Weights of a small sound classifier.
Model: mfcc input, arch transformer.
Rows from block 9, named by matrix and row number. Rows with one number belong to one attention dimension. Each number is 500 + 50 x the weight over the matrix's rms, rounded and kept within 0 to 999. All counts start at 0. Numbers have three digits each.
# v: attention value (model.blocks.9.attn.v.weight, 288x320), inputs 216-269
# proj: attention output (model.blocks.9.attn.proj.weight, 320x288, transposed), outputs 216-269
v.129:520521507425558524496471569473405446450424521485491565447471482446474415465533387426473542382375570436494425416518462501484531497525474453474473347617476493497473
v.130:557392500449571533528440457491542555455436545571464569500574544502497546510399521511538489471459483443616476554530497550501458473534533565577414574596473560457426
v.131:581598345542535438561514507553480464480424523492445445480494459487488555551448477533483444523492538480505500481475486493487488494553573454460489534490462474463582
v.132:527497477488533494558551561485497560513601484490537438466495508449511569492545501394523456505554457483487485489544479429562436476510527512511529506570347405580415
v.133:542429572474520450476502511461545569552487512507510474469548481447511489504495535441573439499448573537458506422527512446465494576555573541365533537450539419500522
v.134:547511447548552550437541544506393556562468505520570539511522450481420514464528375454555516459488469493548617423529472418507474539578506529462496552457519454578491
v.135:471603502487488502536422550470548510539481514511547486410507537527550494517498491471544459497442562555570468444511496566480574514561512492590461538449548446494517
v.136:551581563523478515439535444433424433492536574517486535488479427460453569447528561516499461512481564513344472520424522544477487597481505591486433467582500453535382
v.137:511473506477572484522500452561441460464486559487466543495472442478471465573552481451591506440481586445456542466504491470558546512507436481530554451524510577498525
v.138:500477497487492434501533464431504490483392541535577431530595538456527539600509459495475471496425503484465474422393493449510450519524522414494476445542492460453448
v.139:430545522499417552499537403482521526535511554353524363449531587453580480486526515509529469558501492551495633528526434426440478591497515491510372534542499503504536
v.140:534482541431529577487497568555468545512550476531528415439550383547567504527531366464524542431413650513483563410534583540478538524523471553487487547475567415428500
v.141:517426522541538407523486571509379353460460530543565480527581428541521581459429447565480495436570488448503534478564508432501541476549542491547481480609558447535499
v.142:472552501558492510476488405519522433507516549372494526498491562436510528554428517532550458591531436596515606549496492498476467517513460501475542531537480441574476
v.143:644420422527496506433546511508516505473428574480486526489524463459402503433518520478478468512472589524527506452402533540458509482481439486457563418574528507400415
v.144:611501499542541450486596504452436528478520416502474516544424478513485550525549550528624553498500503554472536546448490434486445452511434462478557453569522468536469
v.145:564594438472492419545542591562495567569562474603475419526615527465513485473426515473553499576458528471589418517490614540409503523475498515509460547421557455428436
v.146:465574399502524416461478488557431597564584464565476563389485490460538485539491535500458533486452522431497407365343482539507524553472526535498556473515390400496420
v.147:461429507490499493464523427503469505524530509512453482548622502499536476532500495535558564465394492543570520530497525379462457495451454423484405559486606460519499
v.148:434505492454465428530564472454511463547533473510546444475530528455493449515499479537432530549475549452524446499462554497516534443533508429526495468443513570488531
v.149:506429434503539556526535577554579400455412551436485547455589480451497490484524449430513501477460440442521498568492544532491501445500450492544530529557512427424419
v.150:592524531422459560516465558442569511522512528524426463547517576452551483476492543531638522595466439593412477545477448495448497466496443483437586485478486550544476
v.151:403508445490455497523496554493518520525510458467476514455472552498489574516508582507471440482514430507437494495622505425549485364518563540446538514495381478575544
v.152:467524468455543521592463549477514527564552433529542535584453479459520526594541466473503494499512464415521486515515647530444508402519465573510435482585598596565532
v.153:560574487504602512456532518478471441538447527505401554589539482519463487434449553500519465547477474431503477412519580482388468556532435457437506490508576457463422
v.154:496526523503434473440461518498490487498494487577557608455436415505558583383545504491555448462644524473496420452463504475413458452459414592494485425584469505533375
v.155:497494518513533485512483418476504481388492558448462521434470443601581418426496517450529428465523435535415509517535468539607490466570505458503537557592449542440532
v.156:474527493457490487547500512570434528484466431500545499497480465580487581549545493502414619472536461540479532576515444536551509541444560572476540538452499551416514
v.157:509534521455515498513513507525532531503572538480444454416455573500462547510498428498461418531475489514514408455529456523499485492421533526514552525435489408451494
v.158:462476310503535527447426586599401487447480455548571484417581579396466422512464487539492532430407534478432526421534393472523506539511443445397548518454488458471416
v.159:506461435532438457567541495518480465463432473517464472581503450592500504497497476465493544612446532477484450586506570446567494471466498515559547440459509472480440
v.160:501500506407520610549418496510525489506496523533380476470505545578556440521485508489440475454511504478484502484545464451491506570479468556504581519512503460458424
v.161:521512429484519469490484394523495442524478546471519536430522479414552464591550505518650604441421526527454453476493526445515478537581392502428544420525488469521478
v.162:518494534438442412499476565590511490477544500485607396527518526379548525494588538486459425575523457442487538515445371590467447393444443530490510544559499480528437
v.163:371539505524542500503558447466504558489538541465536465419481470469564523548550513528532557521524453558483482511543476537541515517476581467464602376517523479463557
v.164:482436488548447555441456512499503490436493513441493508586530537552442443481564489490541594512374554493500555445511516522461455486531404532578469550569491461536523
v.165:520470551619511460524451497652501460540511500454510442451562558447480465372478494540529516522461499524408518528613500558487448437582525500545513434456445474489571
v.166:504429560458350463525482450410524559437529604415449541509467607523457481454542518569586430604510502558450588488539410441525540421470561516544506529642464587504537
v.167:546505522389411480461518466592473544505517459488529487495549608436450537481564481488437552472566493490459563482451461542517499507381561431444594432462473538526455
v.168:472521471551415489515519532462470472506530417459568501505536466585464563472518542547508430514575490472479441529379534545537465436485389562566519511483477545459529
v.169:444493500475512533521478491444455494577503485506564543514516490504526484547447391525453539523554485452496536530542571565452467461606533487518548479465463526481528
v.170:510537483529502514478549545460478522458515563521447539592568524522482548483488501505524493504555486527542445514486452559510444479527540528480505480535562444501449
v.171:406397552472547417467540618431425479551464453503555550546479531508509492555528533440492554586459568414562369517495553517517507433455543494497478443499540499478420
v.172:456516450577443440443431517458529475517495505535560503474490481434560419432470478458432524527469562497488427456542524496446567512490578398544446428536577460487588
v.173:490465496372510458451490471494449497446467509439487515423475502526498442465469467543425411497622550502334621500427446426457526538513458458445610600489459546417437
v.174:507455422513533467435519463424498415452463546496573501444518439510567458405477469517530414451474489471400509495503428510481528524546467456549451540591503493526454
v.175:418537445546564426515521459549488518468513495499550503423503386439460483547446499461530503494498585452478577369532415545429488543589510473481426529480498471533475
v.176:430538512546543506551564602506522567528464478461469505549440534519428502497518448404488550555492506509474577566551423631475468493593542508558488512543521431513433
v.177:430463499506588552573472546519556557545477571470503487455605453468585555483459434483535513516521487473599469479543494496454504514504568487424488462495552507541530
v.178:537448432523444364538561399482513483437518560553491403501536483506568523513498502561511519475470570441521517533503524477460486463520545504489450421477580625540615
v.179:526525561549537546493420525470507511430579444524561553541555470501474512438522490521457482492514533502433570621462403524463519439508437543479516514427522449537451
v.180:427458507513494553493543482483537552511524459478475479441495482576423494552479462558575470534557474460475508478399532562461426482511407575476494529475422504473569
v.181:547523471551621489526450572560493484579560490449489526525486492443477467502425388363394555457441562419518394532553533515574485516479462460585461437468462391412489
v.182:459457470415542425605501474581446470478504563443457458360587527517461587459575518535482485438449534522519520459558445584521508440553498549419519554454491505482535
v.183:541572495496565512587516495556428499416440550525433477458564482386523472512560487522428475478470480483485507440428502505463551490469474489502506473529454485572516
v.184:486433564468439448528490476470477558463459581449387515528450568495484536510496536504608413588474492515488577493390550583468404461573427480543515576548517478509470
v.185:537492447475493523555487512494535535561525462517477553542541367437481575498538485367563506564543514406523511520440495516426527466474504562494494582461648493511463
v.186:455527463478471511525540453379548542522563406507428500479579502532477488517517545495576472510421459508487472488514422475504519491546492600502543565483543524556411
v.187:481435516379521471424560573506405408514519550464456454502464523572523453523558484598498473519569474504440454527438500454478503517461531473536550499566544416487441
v.188:377483445509580537472407476494536552458548480519545534484547521467527465573573535520448509495482478445540494433516484468491605436574580589406530511507460524439424
v.189:521510596545561535535447554451503470485518534522567520453601431531558469522500559518473545555449467373527526449486446524466615511532567427500478550527489478448489
v.190:531444492446500471497418487632476519546652500549564486545526440513507453494546367525472523494512518481496446573434591533470502490465516484460528481482574498469563
v.191:546511589553436544473558473381525462489507384446560486504447486558520562444382550533470414480460570494482495498527518489523563481569514485449508528530502493422445
v.192:495507567467551447535547489501538476487458531474494591568503503509500446543506506568477487479438468539490501546485506516498574548512534555481532424562562465464509
v.193:479552498570523422510549468583534498508511532461483486515454476546437525511537502513506468522502488521509492530400518522511464418585515404474607536493471526374510
v.194:532422529480484543524481573541555505480556417524520448590481403546484539507543551470551532432500558539473504493537511511411515524503360534508543508484470495469518
v.195:441444570532454511521515472522471549495551460471606437478397504386570547504514607403450590526549505496586516535485468546496486470445585481484499459529445534465524
v.196:473399600487435554592446544529513505482587462397572559441433474585639463480478424552373477531556440447475412523531491415542517519494500539569618449534479539497516
v.197:574480451497521555593516507438583507477505517415521580497543492517453543585524519455488535480443501531497433488477437570533441510536533508466495477511545521425456
v.198:551554467520520457474533550501438543543461427490390509461455449561511507531528507498494470466435554575512536487437485460456505436507575552423504552536551507558495
v.199:524507401484557555612517538548487485500535551586499468558600553408562484474577503467463525397450413354472443396521504445546465571461529575464448353469461439460557
v.200:533453430471573490598488485566459517458504510544516453441418486547477485487483398580455414476559514519534509423498421538442470515415467532467606496514526445576485
v.201:524569549508492528547537470523547520414437528494481497448432503387479568512511539524514611519445447564570414474516469480458418490480525464407495445590402520435419
v.202:523570437518494432413443500475468498480553548505512493546465545464519532522454518447481552462481500486500463443471527393563530513372565529501484483555577560472494
v.203:402525402546584554459437496588478456416488556415453493451555462602469540410539457443547537450516577542539492596459508447541546468446604418542492443492592489498539
v.204:548499459472526477561568543522415485541526498517449594589475499462452478594515494530537510513438524520526437460537567470464513465485520528455530436405484580515537
v.205:462479434520471511478491480599467512548575486472536506575615471514455536546538447481579544524522596482488594434486493501529490440563488645460446518496504522568480
v.206:519479419548552453530564504407554460455576560542458394541590496572531490396454481537503437460415447554453486507484546464439514562612519510407526417500559497543486
v.207:470495460560464411534569608577511448511558540567532471532540551498563487513512466450444545546540428484533463548482472543517500447517568461488473488513519485443460
v.208:470478530488487506435427613525508634545568491474446510451541519579533419459488530502496515629510541548557570497475402507420561451443428532573425586457437530539591
v.209:523468583526553541512482511492477419535487569405452611522495448588475523506505523578463495446547422519569499561531506479446527426499533469632471488564537533478516
v.210:507538462524468468546518420537572542504581560524406508465543393584500520507484442434509487491527461531592459490550557533509519498488547568467468548514523506516546
v.211:475426438503441479544513495486542568527447397503515512434494468516432551503559606454484452454445481595531415376600421536561560547516527488496535501417438457453432
v.212:472421521488568553399566532623426480515460416636614529546603579467490478598513438468506539487474448542508442485451533445443588454537613486479542460509546449492592
v.213:440449490459576530481440624574530482487486540422556522536497524458551477413527563467508549454540499489465493509534470522499576520501514346603483349587516481432541
v.214:543509595587467474447582610533454462510486481539552526546491531499510518481537470542498454545539612368514467551494552491662487491549523508507541430561441435469546
v.215:567545500493549509538480473586528464526387439483542486459475515462499524501577530425547447476497471392500473496470475554534508466458545597590570499480533485596600
v.216:544573524498448483510598474586484471514553542504422505450477538558497405561559527478501560497491554517470500481573549428506613512509497499442651540398567455467571
v.217:462445582534505515475483500478549437492515535445580516520453518485454475559465540525614592532409519483499468580481557537497519586544456443525458528533609410488532
v.218:564509444589588580478464481550518540434552516496514530491550476557496474529462500460499470533523528490509505470492465478471461462443540544559507572509582529516519
v.219:475568475524617523533419525468550492462511526576479526456506467494500513522577438484407481515543437449540532435428429522590393440467438592508436559500483489471381
v.220:418498604557508517466522516408472526446488566500495534488432448571476558434466593517526523381512541513426498547571505358535440459433614532461382438507513479441525
v.221:484465630508485482527412505464508464397459588480459604469447510400489443379524584457538549426570515562574441524535488515556466407474484466488417456562573566544490
v.222:483471502522478486456549453458583566558467505552410477558563520526549515405485554473523525503567492537509578481555549429502561570481371512503431437557471531530548
v.223:481496473518523563434565529534603444414573534531524543532595496477435501507482436464460478525493491488606450548365495496493550437522429525453529543462532501548387
v.224:459515508526591507525461467548535443455509532583439605466551423560567490501513538489447461424520561398498464497493449482556392503552480470469562428490515409493425
v.225:472473557521540524502498580512468558500524505411497466430465455406454492575558554484546517464509567528489518586565508490530447385516546516460483560465542457519503
v.226:517584553501440412458462571430483527565470432401412539542492489504428461506496453466476434569562480448507493511499487511486425580397526488543514565504465546534382
v.227:472496508496520398560573574517584493507451421537583465532528485369636501493569417487496407555526515423491459519432520611474488506490515557421500472513432416458457
v.228:498457558483503494461388493515414526513467514592453561521419492514457501531525539478546527491391560475470453378484481481453482484515491482506486462552509486468449
v.229:568434598617383596536471413425645589491538544414478469486428578527416560543575556480448515557588565591520533615531533390510417521535501434524453520629465618538554
v.230:476511477618516457572510582435491465524525557505452496479476442586515488391456527498382404481616486469464511433580445465530583459537499533481479571559513468554432
v.231:518529557488389578513472427526525561537535501547450556425435448520518498443493509518519567513519513473517525386493462499433490540459398472511468529492454543530355
v.232:523499497493468539549421505506570561486559486610537535498526456483526538514425568526459499424521546474566446419459492506421419498475495463471379430449482553479523
v.233:488471507502528512450523557551528523468409479459475487528472501504514501424517551589508516450471423471412413530509409389593585510498611445432496484501432469408566
v.234:518554491553471494495530490460511429520601541573539562561541521532455482474395517472474589494433453471604462511497551480466487584496563465531461467423501530489490
v.235:447505482413537498557467496535487395541519435485490511431477478512598498496554469480515489431470527433487478407428428549425515428507592509464540417522465470521516
v.236:469538446520516537512557511477470501489419539493558608561482514473446496565503459503535421418511494507475525526498560492535528484490527462482484497539579446511514
v.237:565502476524435476475474457549468589559520522382470429460407554468549588620503492481558569557516510526385551478461613550437459468543425445544523584482491459514507
v.238:543465545388497507535362526580418510532539546460554391461451491407450430445512517460566543531485562427458467486485479616459420466524512540502532456509568587569382
v.239:460507513542487490536445501469518432424606508513490457444565544519488438440431452491477459543503466541475478403560529531427555546489453538580552609470525476538552
v.240:544490596507586473522540519465598426592504573526524468513517465460600567511511471579493488593558526511555475589500573475494455497621483481524518505540454430344440
v.241:529546530478536472518568480495472532462499563387526381357567560454514431517540550584460557518532524486494566496561498542506512526580518481529563566517514439532465
proj.129:490593497496499600495523417455569621551622507388558379510498489578534561512443627553555460551599454564517577501536475506544442435443509586604503522359483493522524
proj.130:522419489531439402474538464518468374569443454438564456510448504550364416518554511460471504522540509580378471461483525481564499535474483443458557528531593508521584
proj.131:522426589513482593418482443490512532516566589475569537532434591491473499415519511500487541469511542571540548521479527440464493441531478591468443516474493482581508
proj.132:430487457522525499374505462438509474474452536575505587608485505578531475486463457557516538612478463500556534606508605490536488483525508540417515557444583577472547
proj.133:431521375494446523484530370516519426397552474463507493453450548446484533462491466506462520506585519481509555551496527426504462460515521466533500499476524537544469
proj.134:501493549478448505524445421540518480432518449545414412485495437456619535505503623478432528448540486460512459437486490627438549526397460518506515430486407488454445
proj.135:549440539425514465433551400492399492550501447485590437587502447424490504553493469480527476543458425415424477522450458469502431502444557498430569483491437492551507
proj.136:470441502487504478524527587541515465478481419515494524452488606497453414500501419445547600499488496422563485541534513426467497445513530344501548399465476526543626
proj.137:401506533518533463463517466432524496533560466510472465489513527577517554456490591495392581616568477540517513531529485496462458506537592578490445537502523441457592
proj.138:466452502524516584477460518516511515539491464542558567524499495638520461492483549467608508563577536525563497601485539565444481512437497548496472523506533533565538
proj.139:576586494537555514441488649435526440417464612500508548530423442514439498512409433531505480424470481502492469492457566481497516446506462548520566502483522468432447
proj.140:436475476452481457456565424426577484493452513523486592524453590499489510490499621593501566566516369537538431484484463484504454434473476497460542470499463515539452
proj.141:488575497462489545433527431511589603531566565515488530434437511454550437513568518481441549523400489545565465542440488548546485459463410606484561513507483462463449
proj.142:490532477492482457473555531488468579546466476478567431417449453515578505437485605554460575493500532472519458381518476459489498541557503600510384530463449561427429
proj.143:430503569503515540492485487413600505494575476542502497496530584533645533561445495542523517521483409493524515534570465474534488483515565496485477560456476483574509
proj.144:396514498422492603445374505513531468500484611560461549557551485476524565492468553572447424490444509452476484491562543513536443509486470467539526567501508490447510
proj.145:400436511535506542512491360462509407422456532425502536506457562539559441553571411611489507467551494481368559554443447429556540519574532491504597428586519523601532
proj.146:482434471544466526514568515441520400445470564507550412555543552475497495540448340521539470512513497526528554507550540420483453471430511444515484533471526531516624
proj.147:527473566483467513459459500482473520535474488441608530522441510515435483465510568552509560543573537491461439524452486575487465471564486527549576578554441563551512
proj.148:560441515540480511478500531558432512481439523518534486593437506567524531511468417495589460482491528522510491497466531429476477541482498511491511555563520469471538
proj.149:461499509503456433552541412450479570518551448560533452524431535597545493486473582569487599588577497519515507469504454471501451570454575474464520523443486555557544
proj.150:425457394589544532484484413587501397455481483547567443466439547524469505560489421497382496478548522472520493487489473464524556532520593491531450465460503439450591
proj.151:564538495525530522478482455458508549442440516493415505540533424513513395448535450533478543496504511446630473508476529545492498594445485449449417510512534520497416
proj.152:537518488581515496463475443485383464462452514474439452536540509575469476471468464562511523518484555552493396544504427476533480592469553517412534460410449438424475
proj.153:465477574511507501588481460481472567488461483517500517497534535558498455555607476502490545512469437533525461580468446517616459549455508507521556469469402568521473
proj.154:498479494487507583570557503478494513583539429482495425467596542547450436592531548491477518515400406504533526534500461529569466488486494469538515585525511466449556
proj.155:480537462538475518516581557529462515565502446521564417512521579409403578533428409586472518506409515449531554430466478543443565605501488534466510442414461436512452
proj.156:482505495487482485415445487460572488460535550414518502442576556409589490452467416530529477548456525425484496460462532501476511410490411430547530443608499440576485
proj.157:534505512526486551469513481431513517577482530467490532592496513479523490479479593545574548529485472475454497567524511504514518582540413512442476532477495592544531
proj.158:547473568541418489467585408392596583565472526503438446566448489579534575473505491454527474546594388538543507570573561492490480475513490555524461505423545517520499
proj.159:526531520491519473424490475487521433510537565531478563412535552361573561466507497513452415430532421548523484445534456559435505572480491463436470511551523445517556
proj.160:493447563574447394484566536457483495531528478525597433515501571467485579484629443468540509466478472518540471539472545605534498444464537499501504403524446539569513
proj.161:452511481523417512420596558464545538450468500433478409421504509554485577436431560459375465568598484557536535496516465494503493480472560463496497597495525457473493
proj.162:429553440572612583510482498410496481531509574504388617547486496593564465521453467566519497479460573467480467536553604467534535548546524615522459488464577526414509
proj.163:590471508485445484533468462532536433451484459478435477522542490492481485452470427474488420457503574429516527505421546466447519512551366478568485558459451527545449
proj.164:530565600481518476600510449461487484515513515469558436472469496524506594470519463536458392503589481521480444534538459452487387492496604460461509394501477527535516
proj.165:506469481440466501526599494417546483450474470493418529556486597542548552587491504520498489476600525547574498535449427455444519540403500503485531506519535481465439
proj.166:484571530535603534476528544506490447577522474547572478506531413447536479559505468402464499427504482409549427519475581576418536512464495501495474423449424486464451
proj.167:497509445561459489484543452383530532532438510576486519438493443533535489447470548473535495517478494585523500568558494475494394484565425549492457527508487512484438
proj.168:521497551470589508519442468493500487462493527542453526453459519372475412516503474489506476542466525584550529424533446422446600547475554501477504435467476467513536
proj.169:564487473510540435454585485552523525464465509502526518458488579391486499487544541481543441511371553594519535446424458482542547504476494521451495499520489520564433
proj.170:538456476433490582469425549531448489609438490478574478520435481469501478525498513484468445455446486464464476494498536453568474504512429497561444504478461556514543
proj.171:540524469502424561562465352600547537506480494445471497550534376531484478445470457450473527473533430604507631449481481465520540490592532429541488567496461527480589
proj.172:465529459445519520559521527567523494504502480442422481494499530591469498527490580540585433537558474494426568524556441508469526499569506592434527569437537585503424
proj.173:500517478486482424558524523501561516553524448543551492547452493459494521402498508391530608483422443505623395477530580609494492448450552576443514415448549424510504
proj.174:438462564536492563541506567586455615480577502457501503506417569606407507596532520504474567538558540470585509425470579481455464467425546527398539460466480536469529
proj.175:526470506398398528491524549533523488482431522568459468512535559490562497530521557524511459570457471529509464456536531527541437496456493617493621522592458562475528
proj.176:531441475423508456466524469466452453465424494468546567491530528424578536497442471506513448424540506457571425534468593360543446538494502523506517502475480575435563
proj.177:491506499548490523487531441499512513469433492484565511546401571501468423510531561547576516537523542527406535463485487556523507466526415462564523592522468513500572
proj.178:516508493543509594564523587487556554482404531376503570477488494444480470489390505506488503545470453607463486442417510559467500502461575496454522620602436455462530
proj.179:432498501506476442503504470458473527572459546417571427476535489605534457582460449452588510472471517569571517422570508517550416534455503460483558499494541502424510
proj.180:526476501521467432590426467523508475534481496513572485457418567341472550380519527492434572488461456530498532455612500470483516533463548522452497461495506423481460
proj.181:492451495513429546511565450449525617515484486535523467556440529596500520540537618612568519553528468570404581420389508518419487487493540520465504553572587623580532
proj.182:515545504562453563430534463419552494468483477526538486597412534383515449550451487535566483578512468487484553482517457448465548561432534484510526500464498499528462
proj.183:490522502527479603411483475500558515557587453508525546463420540573468516418452523506581526513482543525515489536587485483517452493543480590464533538392553476485490
proj.184:470477413549553512535489487521509400495513508568490469495582501546539490531469483572423614487535523529517443480569443417536615566527519480552511433430545583540607
proj.185:439561596547490507542482516510485448482468481489503466468463554645475423541484543601533508492591506617461556517493474523574481481550503465516541441575413523465517
proj.186:542504555495444481469431463523481480486503498542585466517448498520566466490533482473517500522527521475459500576489521542440427557474571472541475499524430484507554
proj.187:604554457549418563567506446503554620534518437548501517537549350551442528480470500414540577476484424476589492460474509651535459438477470522528400558423428568570546
proj.188:668520557503491467509569485492461424538440570420577478478458490485415477423464391465579501538498481547460511491494541457574411488470427471565451469522491429567634
proj.189:536461413484497479523584417537582569578457512415408503514463574564463523457499528484500467539481510640546536546514523482503494468504538514477521548538499505508548
proj.190:477533526491532524494519518391531517406338450488506522486586548512453520500460565449578553481497470536528548452529444508527538527510487402543474507506522526587442
proj.191:498525475445556456463473521543485465512507568529375538517533529476507421528568467515444530447494432496489444491473468539472449516433500556613464417599498488539583
proj.192:506478501558448486452487589500466560491478453465415407451544550548511493530478471503529523576583571506537427492502539522487457425504504398534464539519466571491506
proj.193:562492520487445530475530452503473543515452524479492534504507594425504521435444502503488537520443543440504562510543531440396555502475477544506388538604492510595470
proj.194:538517440492448509476550484442483457505536532482476587516531540468530540496440465445552492545454455462522543556566501495549541496523550516532498492463596485460526
proj.195:492522432445518440429497567597476440447502497418444529535509542547515482485475455618474448495527466531388545512450482422447557462526452581453536476517532419464520
proj.196:544531425456524510385484553471443539525462472564435579529573509445420548506567594470555489430452568614551593599541572610534464440513435347537489487524534551552394
proj.197:427422497480510450395481455590419564440565465601511424513502530491544436446432490536496582492537539532483618503527489378528470577549454568453507559468390480547547
proj.198:467515515493570516465434438446494427512442558514612535574497471436571534449508551474535589516562508481502443574632539553506457517518455495471415449450472512506524
proj.199:518486554516468485420515456513513459610462427521387459474430492584429470552495514580467467570564486594524496595486436480525449541528497451552444646483439506529554
proj.200:568573551420498511384487513402521424508447462486476536569573515501557444474426597472521549536505520453491542585541582491550482470523468501534441554411505467439544
proj.201:444489401543474516454451484457490464523582471554536443528532469540545477475494389481486430475519488458475583512576461527518468506511454539620472555404620500559522
proj.202:501459530498521551488494528483452498598522453448529537499517469516444454422538514502521423478545536442526564644528589557474416479586366505536470531541498538530432
proj.203:624523579504463538527587522449505604539440499525599510553390525459530424547453576598433569502439472498472468393487526453441465538603506586424449512560450607504561
proj.204:376476588557419476512450499516601467447549529441464414430468522542417505415496544551503554520567469541521611539429456501524548480526498535515548537557414420494451
proj.205:434483521467545471491477500450495434457456618438397431345433524477532485459567516537405527461498470515475513492510449487434512506458491490505475520561460413456578
proj.206:524530516479509520414517511582497521564436451515544539558433588471481571569494488505576534488625541448484481474582516457567415449481534450535482577505440551475495
proj.207:502444527462518527477509451454512580472376444446511469451495541483381524511511578551584536534515530557589540471524561478540563461576461514533561507551507552542521
proj.208:550562483439516519551510338588505435475456522431596471483458502425556524559437457522530552395490404442444475483458570473573459428448514503548588510516508443431454
proj.209:462598456442440494478461538502516540445506359564549474493583488473476537481551499453487513525526525482458478434433492593480520600480427487471543501448487445502420
proj.210:515569511547557465447483510549482493437431471446590486507501529499477424481529466505563479471487513497343537523471449516487525525492506479510497492469481566497446
proj.211:562530550440537479426493506459515484494555453527500508626581519488504417571444423533485484458520515393456610592401527429452449513440549513500467530479499600552560
proj.212:498642488533424456575472393402518566533492603407494449524457442563379475430416620567474453491507548459472558533514513503563466520532396581497435550468498513569403
proj.213:494492489497441516467494435429425446573526425483484520412441545476440541509480501465530436480460515523520544457521475512556487450554479526460530614502478523474426
proj.214:474533523457500604635491435501577542584501464492455469426458461455430491462528518467440500489508403519536596527496540557410507504448511527436501559588563501528470
proj.215:528426474529492511485517502351527522519591570496416472548443492575491498515436520571508544507485551625568584466591446481458499545547413502435411550534413432399486
proj.216:456525470521502485547425465472538552437453563488570524602509492498559512450461425574517446468509429409542526473495443506438451486515571541499426481570403540595474
proj.217:462476428446502464467508514542505476518477554587433532476575528469430502403572439555428429454646504480542486550546462420488482415479478490520601431498507529512486
proj.218:479520489511456495559500492536490524538506540445528449486487519447536472442517536512505552458433504443576453424486544497470525520617494527446476459424452518453593
proj.219:570453562537500452473636504469436522513535482432577463513470515548484466508408503452571537529384513589462513522555532468547574596540566495488528499450520509597669
proj.220:552521426470469561599483528535457520529489432544470511498604517478402492558489501515466444574545536469527461467458536605442530447520393460596579563466484511514476
proj.221:491495429534512476515596499513474560553532512425490425501576522570553546556488408636463517629466415501398584467465502512467492492509519531516533484518475412443477
proj.222:503513442491446492507514433492439481498474509448591456439421460476458486564473453548442399504496494471528454535510535531563403452458561440560500518503553419429462
proj.223:484471491539479538479452506470461495492443523489451486474469537501541478480498616516546578559482503546385599498603494497462518492438547541537443486512431507464545
proj.224:448423490460377477484578505431520558439455503437580470487504575464455522469472483487498562521446501559547487429466546531516600539467500501453496605421482560482562
proj.225:451492427514501533405515478543506433458525457557477565488519575500556576407425569526499548596499422479485541425574470480498564613492478533469582393567534492403541
proj.226:508453438428446529485495456492501492463496535556530419459530515445596562442479607556525582471450498534493426422559456470504504448531439517480466430472528425478562
proj.227:581476476498515539434480423475491521609526516498438579579553569556457464551421585485534633513475534574508542518573450409460526463515491478522477503488445557519548
proj.228:481518438548522484526602403445506455535457429457549451443558474501469495452473440553463518560583419558506582541613511500578562464507480559438567522443519472555612
proj.229:443559363409602357541565566545358395507536557505501523513511421518597524453436462470512499494414508399536468319476529531498566426523570588494471394409502451444530
proj.230:480533454425551541394468518540474492532471418511619488509607550349501496516528422488519557498379425521504486541466516583500502650364477475472508394403608481464575
proj.231:587484519474514425526454576500486439501475459498500502577552496451540464518518489489489445469413507522479383521453559519565462513555473571500553476469546439528635
proj.232:463534470498469417489481452607423465480503513449513470471474603479419491513569463603513464544533434551426550569416460501533578449487534526508597507545494446492449
proj.233:469554493500447519477459523403432460571579419503464434455525471458459471555495443433542405467594565499550527541488571613474429548388405445595558493447428468512316
proj.234:484428482467521546499462523477490556515429409406455432413398497470435446472539425465524450484607544577379602632544498498489592451511414457405500509604508391554424
proj.235:489509470549442579464493483432534559448416546561413549584518513509460524556547484476466534527520463548528459591485480538558541489464439531551516558461440530496445
proj.236:527452498452475412505498530511502505572572507565445415482527463497501508465463497545482574581438487444498455445429471475474450501538505533535516440491446532536476
proj.237:455468474600592472501479572529497457463489496599596530520518518528440446428484524525492480519469515545564448476551389415484520544560512619404449467520524549500493
proj.238:398494489541548439512483426467605472498416518475421607503474456578431549493568508465456515543508492564508542508540474486563622479461483479440612592547531436416617
proj.239:430504513529488404485526555564508548541429522515531527457421510456490525527563485475520542510487489473552509590399496471524443460535512463413478482515430537504398
proj.240:449467469494493567492560505497449530402492482488471549496480436567499479489462553466596495442438534464447475385530469529549501510461558427526444530533496553674560
proj.241:465481549512585552496510502494557463563527478585511593491430533503511550530419402428537483517498460504495495466494489479436492446520468510472421486438431554443542